A small sound classifier, trained from scratch.
Data: trained on short read English sentences (LibriTTS-R), 26041 training examples, 65.9 epochs.
Rows from block 3 of a small sound classifier, named by matrix and row number. Rows with one number belong to one channel. Each number is 128 + 24 x the weight over its row's rms, rounded and kept within 0 to 255. All counts start at 0. Numbers have three digits each.
After each channel's rows are labels from the 100 clips, of 14976, where the channel reaches its highest value: "strongest on" is what is common among them; "loudest band" is the band of the loudest frequency at the time of the peak. Only what is clearly more common there than usual is listed. The data: short read English sentences (LibriTTS-R). In brackets: how many of the 100.
# convs0: first width-9 conv, stride 2 (model.blocks.3.convs.0.weight, 160x128x9, each kernel summed), inputs 0-127
# convs1: second width-9 conv (model.blocks.3.convs.1.weight, 160x160x9, transposed, each kernel summed), outputs 0-79

convs0.129:141146125168103138133121137167144129134123152107130079128118127145094119134076110099111118078111137107182063123117152115112142145072149105110143165066133113114148134129156107079138157139138122128135159109162127133166115109120116123139144106142081102121084109167142103102136147098104120138127139140113125115150091144130129126135125133103105109132169157116121124170103118149132096090072
convs1.129:149174123154160146126131108134148120107105112156154137163119114143126153136153154164122138136148130125103125156136129155118157135076110126134122120117124121161158124148065105119122134149116116110129146131131132123144078201125138123149088101
strongest on: voice: male (98)
loudest band: 250 to 500 Hz (32)

convs0.138:097103116084155141126115127106127120126147127116141075076141164113104102124086152131141119167143119101126121132165088109128133136112150159165172140123121089149158115127135140125121187148122162104106150109177116140111100115167097122104137143145115139123106117169156088134116147098172092125172111079156160132110147150126137129143126112125117121110128124108150177093093142093088112119138
convs1.138:127097112117114140126119128148085121112096128138129106116139153155140112154120152130123113122168144097121107154100130103148139105156111163186194134131078122095141157112108128136114086132135108153094139130129093093083169126104133104135137139
strongest on: voice: female (100)
loudest band: 4000 to 8000 Hz (27)

convs0.27:123103120195094149123129164151117122152176137119149139118121139133105146124106102093089118086152131137137123120114150128117132123142111118111162130096151095105071141101132074114075098105154123093127173109166148097151097121131099126137129136130134116160126113124111093150122123112124114097092080089142146137110128129076161084150136115153148144103139127128131092192130104132136102122124
convs1.27:150139172165129131156066139150162115156144134096152110117129122163145135140106152143150145138126117105136133136115148098158155118065094146103122118125054073127131160125139131148177127124117123115119163131136145158134155158133149114123114116
strongest on: voice: male (100)
loudest band: 250 to 500 Hz (43)

convs0.65:142134130119165148104122111120136173130167097120146165131161116136128145205152115119100166167119126089112093137146175133145092136143133121108160128137127165118139123113124119149130133096105138111073138131107129140112161141080136129109092091167137129105159098092160117104150101129129128110135123148141131159099073149100137145159115105129107144120114135117137173124111132103182104075111
convs1.65:140152156145141134137121109128121134083096123157159102130106124117141167193163111116148137128087125130109142162121182180071110126122141140174174118107150113164084120111139111113127150140129142157070102114142108119121165138135071152101116157
strongest on: voice: female (100)
loudest band: 250 to 500 Hz (35); 500 to 1000 Hz (31)

convs0.47:119118138144127198113130126103115093127137135112124107143170101133119136115166124150131127141126145128091078120099117152100074136142127168129125121168102121123117141157107158151128133181146083131118111158083123124124114130138094139133113081113114138140152140121119110135171128142145178126160135119122114089166097143153126120213093073134136133176128134109144132126137138152106095104111
convs1.47:127149122107112119215088165138135143129125138123139136108106168135111110148140087142130126111133143068130129120120153141115110150137183105150138112134172128114126129099085112115120165150147097088099109079126132117171153116168111118134091101
strongest on: voice: female (100)
loudest band: 250 to 500 Hz (50)

convs0.12:107124136164121159138119120104109186152149111164144128146102166102128112090167118117152148158119156117102118119109106141129079078124109116110131116171074128158143121109132163146129171152170173128194141114107118155125123139135129169123119135094117114078068150130108094140131177154140126156166122135158125118137109145118140161121129140126121164148096123129113110163137117124134142147115
convs1.12:108132109139115126174140095103161127146117129161134097122110162148130144108062123139127072133161079099108100130119092164146158133101207141166090161107186130106135141137127091121139109117163118133112154149123127123118145166136205152136162156
strongest on: voice: female (100)
loudest band: 250 to 500 Hz (52)