{
  "model": "sound classifier",
  "dataset": "short read English sentences (LibriTTS-R)",
  "train_examples": 26041,
  "gain_aug_db": 10,
  "time_shift_ms": 100,
  "n_mels": 40,
  "hop_length": 160,
  "input": "mfcc",
  "spec_augment": false,
  "win_length": 512,
  "targets": ["voice"],
  "num_classes": 2,
  "arch": "tc_resnet",
  "norm": "batchnorm",
  "activation": "silu",
  "drop_path": 0.2,
  "depths": [3, 6, 3],
  "kernel_size": 9,
  "stem": "single",
  "widths": [128, 160, 192],
  "mixing": "cutmix",
  "label_smoothing": 0.1,
  "loss": "cross_entropy",
  "init": "trunc_normal_002",
  "residual_init": "none",
  "optimizer": "soap",
  "beta2": 0.95,
  "lr": 0.004,
  "beta1": 0.9,
  "shampoo_beta": 0.95,
  "eps": 1e-08,
  "precondition_frequency": 25,
  "max_precond_dim": 1536,
  "merge_dims": true,
  "one_sided": false,
  "adamw_lr_other_params": 0.0011,
  "steps": 13400,
  "batch_size": 128,
  "epochs": 65.9,
  "lr_schedule": "step",
  "warmup_steps": 260,
  "weight_decay": 0.06,
  "adamw_weight_decay_other_params": 0.05
}
Rows from block 4 of a small sound classifier, named by matrix and row number. Rows with one number belong to one channel. Each number is 128 + 24 x the weight over its row's rms, rounded and kept within 0 to 255. All counts start at 0. Numbers have three digits each.
After each channel's rows are labels from the 100 clips, of 14976, where the channel reaches its highest value: "strongest on" is what is common among them. Only what is clearly more common there than usual is listed. The data: short read English sentences (LibriTTS-R).
# convs0: first width-9 conv (model.blocks.4.convs.0.weight, 160x160x9, each kernel summed), inputs 0-159
# convs1: second width-9 conv (model.blocks.4.convs.1.weight, 160x160x9, transposed, each kernel summed), outputs 0-159

convs0.155:103145168145173137085164148096115073115136136116138112137082120082144149140086154132128117110130130108158114130092119156103110115108096109167152121108162125124107114133135114112145107135141159076130092108123127139144132147132166101090122091147149122170107131126129144118128136124110147144132103119117127142154100169186156124112175144123117155091096134137143140165125123171086105124117125092109165138142128160151145087150125140081151129102157170091112165093096111099095117148143141
convs1.155:164130107162139152066134107134141122081188121118157119128140160138139122143117139122122103148089105125094143122145089110096128098114162117095066125093114147105159156120146134120089129093153123162133116090129115153144108112150130160153156120109149107174121142133133100093094118129143158086108134163120151151151090112107146134148149179168133123139194108130116115136126186109130121138111145100137109133139115110097137127133072122109118129152141119143128149155142116140072111100103123
strongest on: voice: female

convs0.62:155144111166159191128123117155157127146123149136114092110090146110106119119180119113086156088109118159116127141132100100123089126127114147158115057131120122147117137101099152115130087161080111119126105108113126087141103089117113124117117142146084156143120144099122125132153153145107158147095096113140162125122125132112134081118106135113144120114147115101112104109126095064134148076132116093139129096066121135140114131130100091113124106142113106108132148176138165140135105114123175
convs1.62:175078127123105124162129173147139142098143131099128151145160099117123139162154128163167112136131156106134141127123151143086118133177151133146122114106143120118168151151112140135158134178124128113102122126140138093145147147129140126134122149078103117108166123131148176149153090108080131103134139204124136119122151100109123161119068139123145152096098118143131110158134138136145209096133162149091096122113138130116107098145116125117089142150157145155125160107134112145101141136169127
strongest on: voice: female

convs0.139:123110116087101128100125145141104143128112124169143131163121156162105131101095106135151130174125126111168123137154130135128087084107127096079109134128128125108077141112116125164142117140119123136155115150133096163115097161142107102107110124121164124117165095130156102148128124144142131156128113126119171089157129118147137138145119115090132093141151146140142089157195143091108136105127142143160116172114140158164161120134140122133118121145118136138143076039150097095151158088090121
convs1.139:161148146100157162172169138093086101132103152135142164121144130089112090116139120145123157148094131160141133124094125110133129124134125129077122165153140090127183111142084124104127165092103112148113141109126142132136139092146125077146125122153109100100118136123102117100064164120148164091091119163126119096156129167096129111140159100118108130122111132125131149114142109131094130161156096139101123117113091110108127152161152148104125075113141131170124131183140142156156150124108155
strongest on: voice: female

convs0.69:158139129129139196123078150121120127093127113067105149114096100113125129147100092074100148105133074156117157090116139126123131188150158154100122139128103095133150133128115116148106174143133127119145110110109130128150132145150103113128111133158164155108117119117109147128050109146151086131149123122134125126090099130120121116186084120146132108141109080119157132104093135170100111117133117136134120131132118150091132101093098135112100071102122145122108112106149141113131099102128127
convs1.69:167105138134128097158203138136139124064120120090156129099156133134131164150152094129186141155132121118129160115119130102156116102088125149132123096138131099126130112098113147160154172137125129111127145149146108159140138125146108146134120147120115135166185139144145171141191122095123115139129172132143076124140133156142119129121091111152142119134135140129163094167114145124150121133140160116076110119112126108145113127122097125157123185122139111129103113131138131212168106132108126
strongest on: voice: male

convs0.141:150115105151176145151090161128109097120166140138087108104087151121174141121117139108052135150165145103109148086107136100113140122122136116104086147095137144150129128152139158128107098130147095131149117121129147122130148151083116129138138102145101122133109108106168147122105137154138130107126179089110096120109122131125119136127060139112126116132153085107118110076111123092173124099134101161119085126125157096089119145089122126119135123084101128136149156106132156114177148118094136
convs1.141:151123145127135143117146181192112128107126149122142136124196120104148163152156130140139148111136083144128166134132156108105112149118124142111134116123125147136119132137081152168157162138114141152126143119138092120168148119126124139132088148064161109124172206106133109142130179112102127107141132151131135139103144117120121091116103113102140136103118179139131169171152153135122169120157129129084129151124144168137108123144126139141087076096121178131131123125112135167110147121157139
strongest on: voice: female

convs0.36:125171080107128123113102133097142091120121107097124133063146134147154135113077144099164143150136141175158108112143143122111093112106108116107133086139169178104096127109129144085177135106149088126114119130114130110137104148096124079127115134141117159165124138131110113143111134127080113117110118128164124107133144105095099140090095114128139155144177124116137114109168111105147110125145164168095116103142134125119129109160132102137099139101146116105078124081130078144099116166107146
convs1.36:129124114144147128117138136141150100069154117125086150101112082091122133177143130085114116156077132117105145098113131180131116130135141107207138141131143118138145154154169140145119126113167098145165145157156116072136110143095149121138133145127139132099132124126100124108133100138113140146136125097186166213109128136145146155122201156123117129112136124145144124134131140125141119123159140143138102132138133114139128101171124122143135094129132110164119139161105079155152108141131161
strongest on: voice: female

convs0.117:138128116143165131133121090145121151147126170161121116139149147097148156119139175094209122158120188137128134113144139119151126169158156157142115120126134120153149127195130137129116140147131149166088185150172148135131123161112126122120172152141132151119107116149160132154143120129128159177156119115114128121157126115153167151147125158116098116149165152123113127122180134140127146142146154102129076131176156194164139147131131113146129113153119138132143126115122161132116108099174129
convs1.117:116155133132135120122116132103129131112133125120135115102118126131113102125097100157087125108093129130124109128123123152077110070132129126108119118123147098106125111075129149143130077106130119085124118116103075136116136111131138128121160110108116122170093109135072117131104115109131107032111101132112101115121122141127134113127165115120091116079133102127118095137128109131133139112141138183055143114017130127119104084121118123103110122111126106125123130144108129082137121125118129
strongest on: voice: male

convs0.114:124109092135111146119108108193100121133113156119149137155074063144106159128120143117133125134068110134106105124129176154135097103105110126098163131104123138132116091115083101115137143120108128131147111165157108141141123143164106116125116088152148168157127165098132129142128130113095094117120089108121157155116106092131140114117138165140132111181147132133176123119104089116109158145118164133128130145110123134115176120110097182139120120134115101142164132083068154144146123136096104
convs1.114:141173137125123106126153142108105124152160086097086115124150116135115148106087138137155136174122146141165178127118136131123131131102140123111139110124095083100115133112154145139168099109158116115132173129137119148121110125134166101140152137153162109155160139076133131155061157129151150130157120128135119130142144145133117176154163101115094113137134078138142103177179129147134145123108106143129149126132111138147101191111159154141106092117145174116164123105193121139130116129092135
strongest on: voice: male

convs0.11:131131122141125174140063090146106115101124117094135127119152154117153154158124095116112127183108128135129134045094134125169078122100128125134133109140107156150103079120139115135139114123088154132138140139136135161134120151148111155094124143144108134106164139112138141149117112139097142129165153097119155124110120143136132139144118149094126142164147110116113133112174108132098119109112106098113136120134110138087153126105131183157112096122115147209122130035127148129137114127128111
convs1.11:139153105149104047134116167076109136148084082094127094088130151108117145084129140136134129113141059080137165106119133152092099120077159150140113132145136118140089136129096136100157134093118149167150131117158142128126140104104104110146136141142125120136149121112150133137159115110157121112120089121140102141148104140107107109125148175122105104132144126142145137131122120151107131131146090169109095116144150136116092123129152152116157116167118171122131114094154131188138149130175153
strongest on: voice: male

convs0.5:140131113128095122086125098145159117135112120115165141113138138170096136161079141147135143103106132141167120158097153138105115111122097118098115129157160115120141158148134095118127122099161103121144121100129122139124113163089111086130111081165161115146107147133086102195104108130109092117130123083127126177123100189120110200115119125106134118140119131155144144124153140127157139107140178141106103095152132083113125142131090138126100156091123133119098153084131139143172107137128105
convs1.5:132135153132129155152096150112093107104146096136060133098104133103096135145115147126133108128148149168109130117149116148130132135134143114176125134119124130138139110112169136117122131122151109124085107103134127115162114125097139176134185096102136167149134109121139147128163164114120156135089125120105161154114126107089145136137170129128141100171126109115106109139119116077138118109130112101118109104051124179151138080107121131106115111136151070135155090071112109112162101125162165
strongest on: voice: female

convs0.122:105106155122141136134142132119071108132090152142106115118115156163151105119137122156080165131134152111132090156153138118106122147095119126151126151102156144200095128125149154116106114123112137140105145084097166162098120134155165115135143117150150120103112091137090168129125135110159145154093107095126084093121125141105162180123090146153106113096154167129098131117135081166095138145135135139119095125109157143147124130145139152146137125071131119094129107099146165116125090086135152
convs1.122:127125115109129129098100119125171140160147137123097125139118122148131133098130169122124123155118125134139138061122122115164099089141159122097121087134132103142149087128090140096139130137151083128144127111143056140124074119117127176138123131116115125158103118121129108112197126127098137178093119153157150136127156109123137104108122127132091143065083118157150092100139128141122147126103102136079121094110134155132152146093165108101134140150101142069128137144103108088091126127117135
strongest on: voice: female

convs0.59:132118117108136128085102124138117109096123098125137124179110122077127127135103145135130101157081120108107190131127105158129102130126162084154136150170154143130126144152148118163148125131151127176137141066158163144122172166145098152154131138099084125118079172133136140117134143171116143158092115106123136113146145138130128099145121088097110129119150107141171142177130105060125107159096130131135162132140099128144162124110146128166095115124115122111121117136100154142102149096116099
convs1.59:138167119130106084117171149185121152173095134116146111135118114110091135120112137097104146139130098175119121137107094142144141146125170147154165162154107085182111168130070102114137114111117106126125135146149148143106153154113145124139138149135174094159146125111143148099062135084100130110132158149121104172128130115140101154154075134160114164162155098111092140136095110147105114142120113135155153129154132133106162136119090133137152117120125138129158093152135128154110132142114098
strongest on: voice: male

convs0.140:116130118125131101128108133138102172139082156137142166122115100142132107128100126114125104090124099163163095138144105123076111117122097110071150129112107137174127090108109135112125102122167119131154087100128091143148110153138120103106137109137106164134132090129122091088126168118147132132104098098147121172093141121134122097119141146085119139135158102151108110133186116085133092108112140169101120101104097127105148130126124167067161137119105135070122091129123142113120158115086127
convs1.140:144155145172121146122077145107141145136136120133141117128127127091128114114110112121174115156096171135100114091133136119146121139136142125128119118123174119168151163153133117151119114105089141146174116127174104144111095128153136139144113146127122142144092139141095117108138137128171184134111133197136132146139090135135136106128117136141095130131184134157075079121163121118089113139113152154128150140112101187138142110157097127179121094148143124183116110199116139162120133140131146
strongest on: voice: female

convs0.108:120135103084141154099176102124156111042116134122096120136120135179140120129157148132113108144092138121163107147121125123129126079137120104155138128175126131109123158130210142117106131131146067082118141147109124107106116160131133113143160104128113149103148123120130137159135090118123106137106165115146155139114134146095128149129161128129105138117155149150116160120182142128206141130132122161139120138148145137119150081109115118126080106135097126172134129142127130135078119158148137
convs1.108:176143145151130130158115145129140132115130121142106134128112148147124114153102140099137130141116116165100109087122136128097097127156163137157085114113168143136143125081166128163099126119135084105118128098139130140098112108101115117153102121097155150089136111122113138117121145100121167092102101064149150181087132065138141105121081124127135141153091124120148151127135128102156077132159155147138127139159151114145125119132181139096131102065130125162122149161095131155149142100146173
strongest on: voice: female

convs0.53:154151097184112192107111133153099112127128150125111102133100134101158161114153134188123109099145124111119098135132124097138116128140140174170139134117158124108131120144103161132095132123116139147107095134155154131144098161135138143136078134159144117125100109101153097103115104119170124124143104153094117132149105123112112111124102126114068143103150096097092116060116093113149114138132125178130103117094139135138122177121147091107155113087102133135142096074163151124106141126126150
convs1.53:135120108096138099157150117161150152136116130063135146142133117154148120175140143150136128142129113124166154109141115152146172102152113128102085126125132146137100108121095126209149101193104112156123178151112082125151168111163152130154110095081126118124151191130107137102137093108105102121122135112119159144146187127091130136150131141134147142119125133128128112118116111135118132075101112138140102135144124152103104148100155163137110110143150139114142134142105179124081104123133124
strongest on: voice: female; the word "and"

convs0.149:143134110118144130111113133140109118110174125128163121077145098145128151089102135149116104087117104098165101158101100151128182114125102133120121135150147132145164055176121145143125139127109137131120106113109160122091144104128166175128089139140102110111145113129135160126159129159132120124130146144118107084136126118139095122120146142174153111178102129115096142155127090152121129144106143115137128111134119101088142141141136135132140121084120180114093088063149098197135115108119091
convs1.149:135111125165137119132114110125123162119126148151151130178075126143133130156110179123134154151131143109102132190140130135137112183098098157095140125140080130082177167101096180116132076123150132158115134115120155113101165153122143126128120116139130112112115101143176120158132141103122157159100150150101107080081154132110131108140160145131143127112126083162122129110144115133104118099144147077139087126155098127152131162141116148132141129146097100137151132106150138087108169094127110
strongest on: voice: male

convs0.152:138136159138149092115122105120173156142120115136118132122110119156085117153146115112126126158180118101118142122161119144181135149121147167157156110138124132147130111177155181121151119135182152111144126137161168118166115131160165162109126123140149136123161161094144137129139130124133096107133120089113154149130094165157166162148133120153143131147100156167135170120174198182107160124107145161162158145114136119171122147098150140122124141152140105130117141135145131176159134142131143
convs1.152:175124124143166123182141167124140099146109126129123107098150151072108144093089137134118096098113121114103128190142127152122142135122164135132079123156175114094152120131106159146110126130123110136133163079118133115141151132103125132099198133148118102128113139138162126113158075124143112150090153121150129114114125131152107086128122110076117131130168119126121101104095094121153111157122146169105140133160121107128084087139140093142131162161132119100130125085144130117176157107120113
strongest on: voice: male

convs0.144:102149089104142127140134112186129124119121146136128134124106134120126101097112128131154110110140100136122111132092092152151065138114154120136155130117133119085115165121109109121145157136122137110083126090097127138156122154095102151074114110133131081139103077120148106140150147113114145175124132123112170102114106122134145101153114149084099154079135099139101190137089075128121100157092109124117151082112095134188126148152154083166147137136132119115098123124142104103117132117141120
convs1.144:121139120123089159117109087087106129123111121159128156136081156136135134138101138146079165103108135157119122119121114119147180095134136128146131117167111168116146085149130134133103117099120080149121142143094163156143087140107184158129153182114122124129160134143161092129123131183152118161149165181128098131122154151125148131146184145084138113178135135132126102136145160109129120111093112145129187162131143100098113120142134076117166125118113133152128117148110134121148142123117111
strongest on: voice: male

convs0.65:113174122121096120104091109155112140154098162136125109123138182189138149101142112205107135137165136100083158122118115107130097130120134125126095122140140112110137123115122095133138122116151066134136158126127150131130133129133127128131161147137128135173123147079140131128143126099112130109177122114169123067152114150136152169134128139113100108142158128106136136108152113102132149089161183091111119116105128160147158103138154182130128122114148119148172096101180092123102144107119139
convs1.65:134119152138178166124156147135182112126101097122097114154125141095084098162128141108149118146098112125126098128125119132144134085141145116116084104131122104117116076140148098158100108103155130155124130119134101152137145108086127133161160117114100109128116128152103095105086122107141132105108101158114139102138181142149131148114178165136123119108153104124151122121156149152121168172120088162099091128137123159160131110148177118114126099140134147173144097157085150115185169143123148
strongest on: voice: female

convs0.88:161149086172091147153113126105130118127149084158105123139113085127154132145088108110130125122119139130093145106112113129128117133127123122141143136120119203125132137108120122112097125136127077128114139119111134106127130160132128106131112091124087086130145112109116114073127137132119131169101142126084113092164123077118127128082121161110125207164108133127140085126080092131157114142074141118096125114111121094109140126103117110119163168134109136096097126082161107102122098159113106
convs1.88:098134112170102153085148159126135174147124172131157185108104163120178145126139154146133106157125120135120128105162157137136138156154132159135105153158134168142138148166091140124134137139139144152124089118139152134111111166132170175137148125084142111149140133168102112177116154130144128141131132093130133113101123107143164118143141139104093110135100133131125169165095154127137157114119114102139163147138173092111162091111118108197143106161099082144097113110139130146134131121093127
strongest on: voice: male

convs0.12:138121107083140127136105128135098095085106115126141133083123104140177089132085112141124128144145115123135107073119095146184138123129149107135123138157123173097120117140087143123107140100110106104074113137102123119124177128108121175145126142133082093143111134156134114127140143062127129116081130108076156124139113143147143122165095124124079141127142132100150118161105109113120104152149121152116114115137100140118161119143115084160082121125143156090115126115160116143114125071085105
convs1.12:105127130145126131116146170126104128121115088131137133145106143109165103119136152152092124124113105148148136171123125130138135179132122162102150129161142150092104107167172164143117156129158128171162142112087159140131125178114168120117120127119130122124145152134160122160107140179140109142148172095140095114089129106141121106122155128171139140137160134170121178117152169096129179140116089142113141107147108106120211149121126135151171151163117103131109136147152110128113160143121087
strongest on: voice: male

convs0.68:161121128149117106130120152184162102131151118131125154147133137144102090141113123126084115141110132109123097112181137114103148146079122079104113138129118127122163139132158113152096196093169134105147093127101138104123116133156149122095112115106161134130154169149168120136132123114085093144131141139088108088104116114128119084122119131092207102127170113144141127107109105109130129142147093141152120101118105133101098125137168123145112167144150121103172152101144110111149120140078144
convs1.68:105147144118151116122129128085099151159140148155103104140123114125120123133121123155154137091162140123160149133100120139149117125096114175155110159145107100114108133168139083131118097119113123139103098122104131136161126103114124159122094146133118099144129136063116129138122140173124056154137083092143129112160116122127162098106130163117208094125097137129142145125102116103120122120142125119145162125149137130150146117102094080175110080144061128154097142123140147106148136173112112
strongest on: voice: male

convs0.154:130129150137139139157104125083172157108116117121133161140114112095110112068150122098136130102150138163112121113137124139133135135120131095138158129144172134090127079131144106090089115120143143162138129120140142146129140199091142115117097128130092148170087115139143125136156114109096114125133135162126097115091188172093069132160119127132171109135107153123150135122088134096145130112111121167125142138096173101118118121165193170157136126138133144130132134099116137144152155126121086
convs1.154:146160112145087087054131121142098097075107099104136105111099107090109159137108082128117142132116144165117156166149103113163096132143107106155126105104129097124153162112070104121110123128138123135127128162127131120126103127103130100142127105169146095105145136109099144099113085129128143148109124131132135173129089117128140140086103120157107096150130113109103126129140095108151129124155134108104107084100121142102129113101061105144080126117128098125107103147146122107110078175121136
strongest on: voice: female

convs0.67:153131096087138114110157133125098132112094074100126131189115136120121146143112121109127125133122089147123125087118098099162157146126120116093095137110119156120135144137112094131127122139131119123106164121169158144121123098159114140127120126115145105081194092125090112124131131104117173096097118146123142140171109141140098106141128117148115127074104109152169151110158108141128094110118112091114149128192145160128151167153107088138157122182125161097150112114118130070114152114119111
convs1.67:103169148155144137145133123103128127136107166144128146099119142135131108098144186119164123087123156160130120134122138143118111149122090162098130098169141130101129144197144183134168155130108110120129084114125137159129137109144112136130092093128127146134090155078159124153099109132186113148129168127136133140102199140124140131152116139130127150149113143110103169130137115146123150184137080153150124145132139080143148124108147130111138185097099108125120125164139127155151155091114121
strongest on: voice: male

convs0.71:131143138148113145138130153133149132149141126131110102117103196156133128091157139145124167157119165089163106140147149171130147119111159167148173135111139124115128143133136143097087126154166164102164128119120125121122130135104173107177083148144135124177093149158133124177145145139147158150140097158110154120145126136149155147138185114145096123120104113151106140145153169167126140142119108088145127114117159111133140139190181089140116107121100146105090115157136132113143117172126115
convs1.71:124143091152151144143112109112159115123140117126096138093117146089117113163154124091124127113129115222122113111137128054142166132132141118119089127131100123142175118092141127085116142124125102124125125105134135102119114094071137113157152131110132096126102115117092123109171124109104139129109126112147162134134170117088164100091096173147135105116081166129145068113114100117134109114113125139117116140110106110129124146116156163148114118096147140115138121106084092117077139100111116
strongest on: voice: female

convs0.48:133184118114138142103117138130108128090109081118133141137134147129103113121091106131121112170105146128145121121098111111127118124139151129146126094117089105151145165096119118137151139126087096162148129157148128099122145164115081112137135089147112126108154169151118118112097119129135108121092140120082196178137121146140146107087170142127115137171105094154126131110155117103145105157121129126168156109105125164147136083142148145163152077099093081150096146093110140103122129149082157
convs1.48:120140153139146116152173103080151129127130111129156141103133134131115151157162136130163135164139141190118144149155116126107082125103133101146121129114142090121140129097128070105148130106120148118125116123104163123160091173116125124141117096098162146090131106139142128127078120135106125103127103150114114167137122089145149115160135158141132113136123133159110144193085132116118137141103115138096157123105104100113117103132117154121107061067156184129175114125095150141111144087157130
strongest on: voice: male

convs0.42:126102134130146143069141128140158079091123100097108123102115126136104115153087137143112132120130139112125096111163151162119143126111116092156137139128168132132142131117155143130103157144162143094127109177135079123100125137120129083137129154132135169091135155131119126109121111124101075110096155118148158122097095132090131192114145122158156125148164084070158139159143108167156123170125138151143117107139131149126169131165135102156127118086118111113134124114094130117146058123107143
convs1.42:121108169135121110143086125117103130146133136096109168098129124097129152138092115118138074114101121185127106124099178105154151144107120144125147135157125105136155135092177116126102131116110109119084147130136145049116157140145132116161163133153132138132120137100100119107135125110106092155097139085138124161102091126090136105120174094125110115149113134103131113130138210126138151107181127105152151139113087092123102101165105090092130156142114124141142141135141141146133129112109112
strongest on: voice: female

convs0.142:168149128152131171152117156154107101115147167113154124123130154099165141154137134101069122137116088102093174083120109120137097114107135103124122106123107065118135114134114134154122108096065144126102113113086104178117119124147088183118126110143135106207158162139146118121122117132163111133139151122136156152132087119143124108138145147113131121140115117129085117103156159134142111091097145114154123123106121135114128153119139129111141136095097120135121110061117153129091132093105147
convs1.142:144139128132126128117138128117121184141117112123145147163131086126138119131152123152129142115141098098146123164089143121134129128083147142147133147110132125142157123133124137167144139106107148131122121174121133128173129151108158062120095137091131099144129150148143106115124114070115186166180101146096120148129106111117125143159123152123144116136128160144113141136097095070124186158101168150118172099100141185134116119121125169115113083136105099144147185167141110144105129165104120
strongest on: voice: female

convs0.85:120121079136143117217115102124120140152131131143125144103110125145155126133166112137123108131143155181134136126127136092136138099114080163176136089111156154103128163135120152151099165123104101143091124150102126119118132112086140105116126115099132130132114076141130113163116088144103149113112132125157177135097149114154124134135107134143113118132134136131059136120125120105166154145173142130145109103150188166099137131113145088153095097136140088127144162181135145152107144106122121
convs1.85:151145154142117140126131106102129105110143120118101130153114154099113108138118110096107141102113079086138107152105113116133135144158129123181135110121122084145167114111083089151165106146180104142139125157135113072130133115100115137111148149126087119073095141116097124116075126122124094088093136149157118124106209134138109130113055106138127119117130150133085116131156122135100118106118121117134114123155077126095160116141111101132114136114140145113136113134125114100073115152147092
strongest on: voice: female

convs0.105:109139127194151118137144151135154139159136128084096124128154116123098147123119130105153152060122113130171155182140112120125138114147170111119125169136132169116176168142110153095081105122139151130146102140134154115106118088114122163132126137126116124162115103090173147116151160149133153137132102124160142080148124134146147114130119113105099125072102127162127149130125140165101099124160137138102097139117106129141154144114129093147107139092147168137152137100154142152187110100156096
convs1.105:135138123120088131159110110104124150170115108146125122146071165102135124106114144129098157095123149120126111100160122123167121119148152150143132068132138113106136132146114122116136090152086137156108116136108131114129113104128160129104107168152141162162057141092134114106151122102116101142129163095090136115116124107143103129128134143121096133178114145142112069128097086116119122184146131115132135150113126127155173114143105121073138138194101175143101127135130118113185121157140141
strongest on: voice: male

convs0.58:159121130104135127098104094131112124114124161132180118101134092096126121115109149135135150096149123117132092143119118125120076143106099130144127150130092105143106109128150152146165107091149099130121125144141112100148097102120111146121128119116127142137108056130157132096082162128085116115110099111168144135134031171151096152098138133140143106083098102166099115162139147126146110104125156135127083139132159162136144108128103089132139097124107144126154162107118114144119165136083109
convs1.58:155093147140129139117123095122145094079138127109167129149162083105103136156133114116108144150100131090110125162077131121136119107131126109129147093151171157125144100146130137117103119130147110167122125105111156108119116121123122114128181091119173146083131173125150137129111148119149151147116104120142141069103109124138137128125110146130108157143149109137126144161186155112120060159102176126117137115128113146123126174137096166089107161149174114101119150091120138128163167098096161
strongest on: voice: female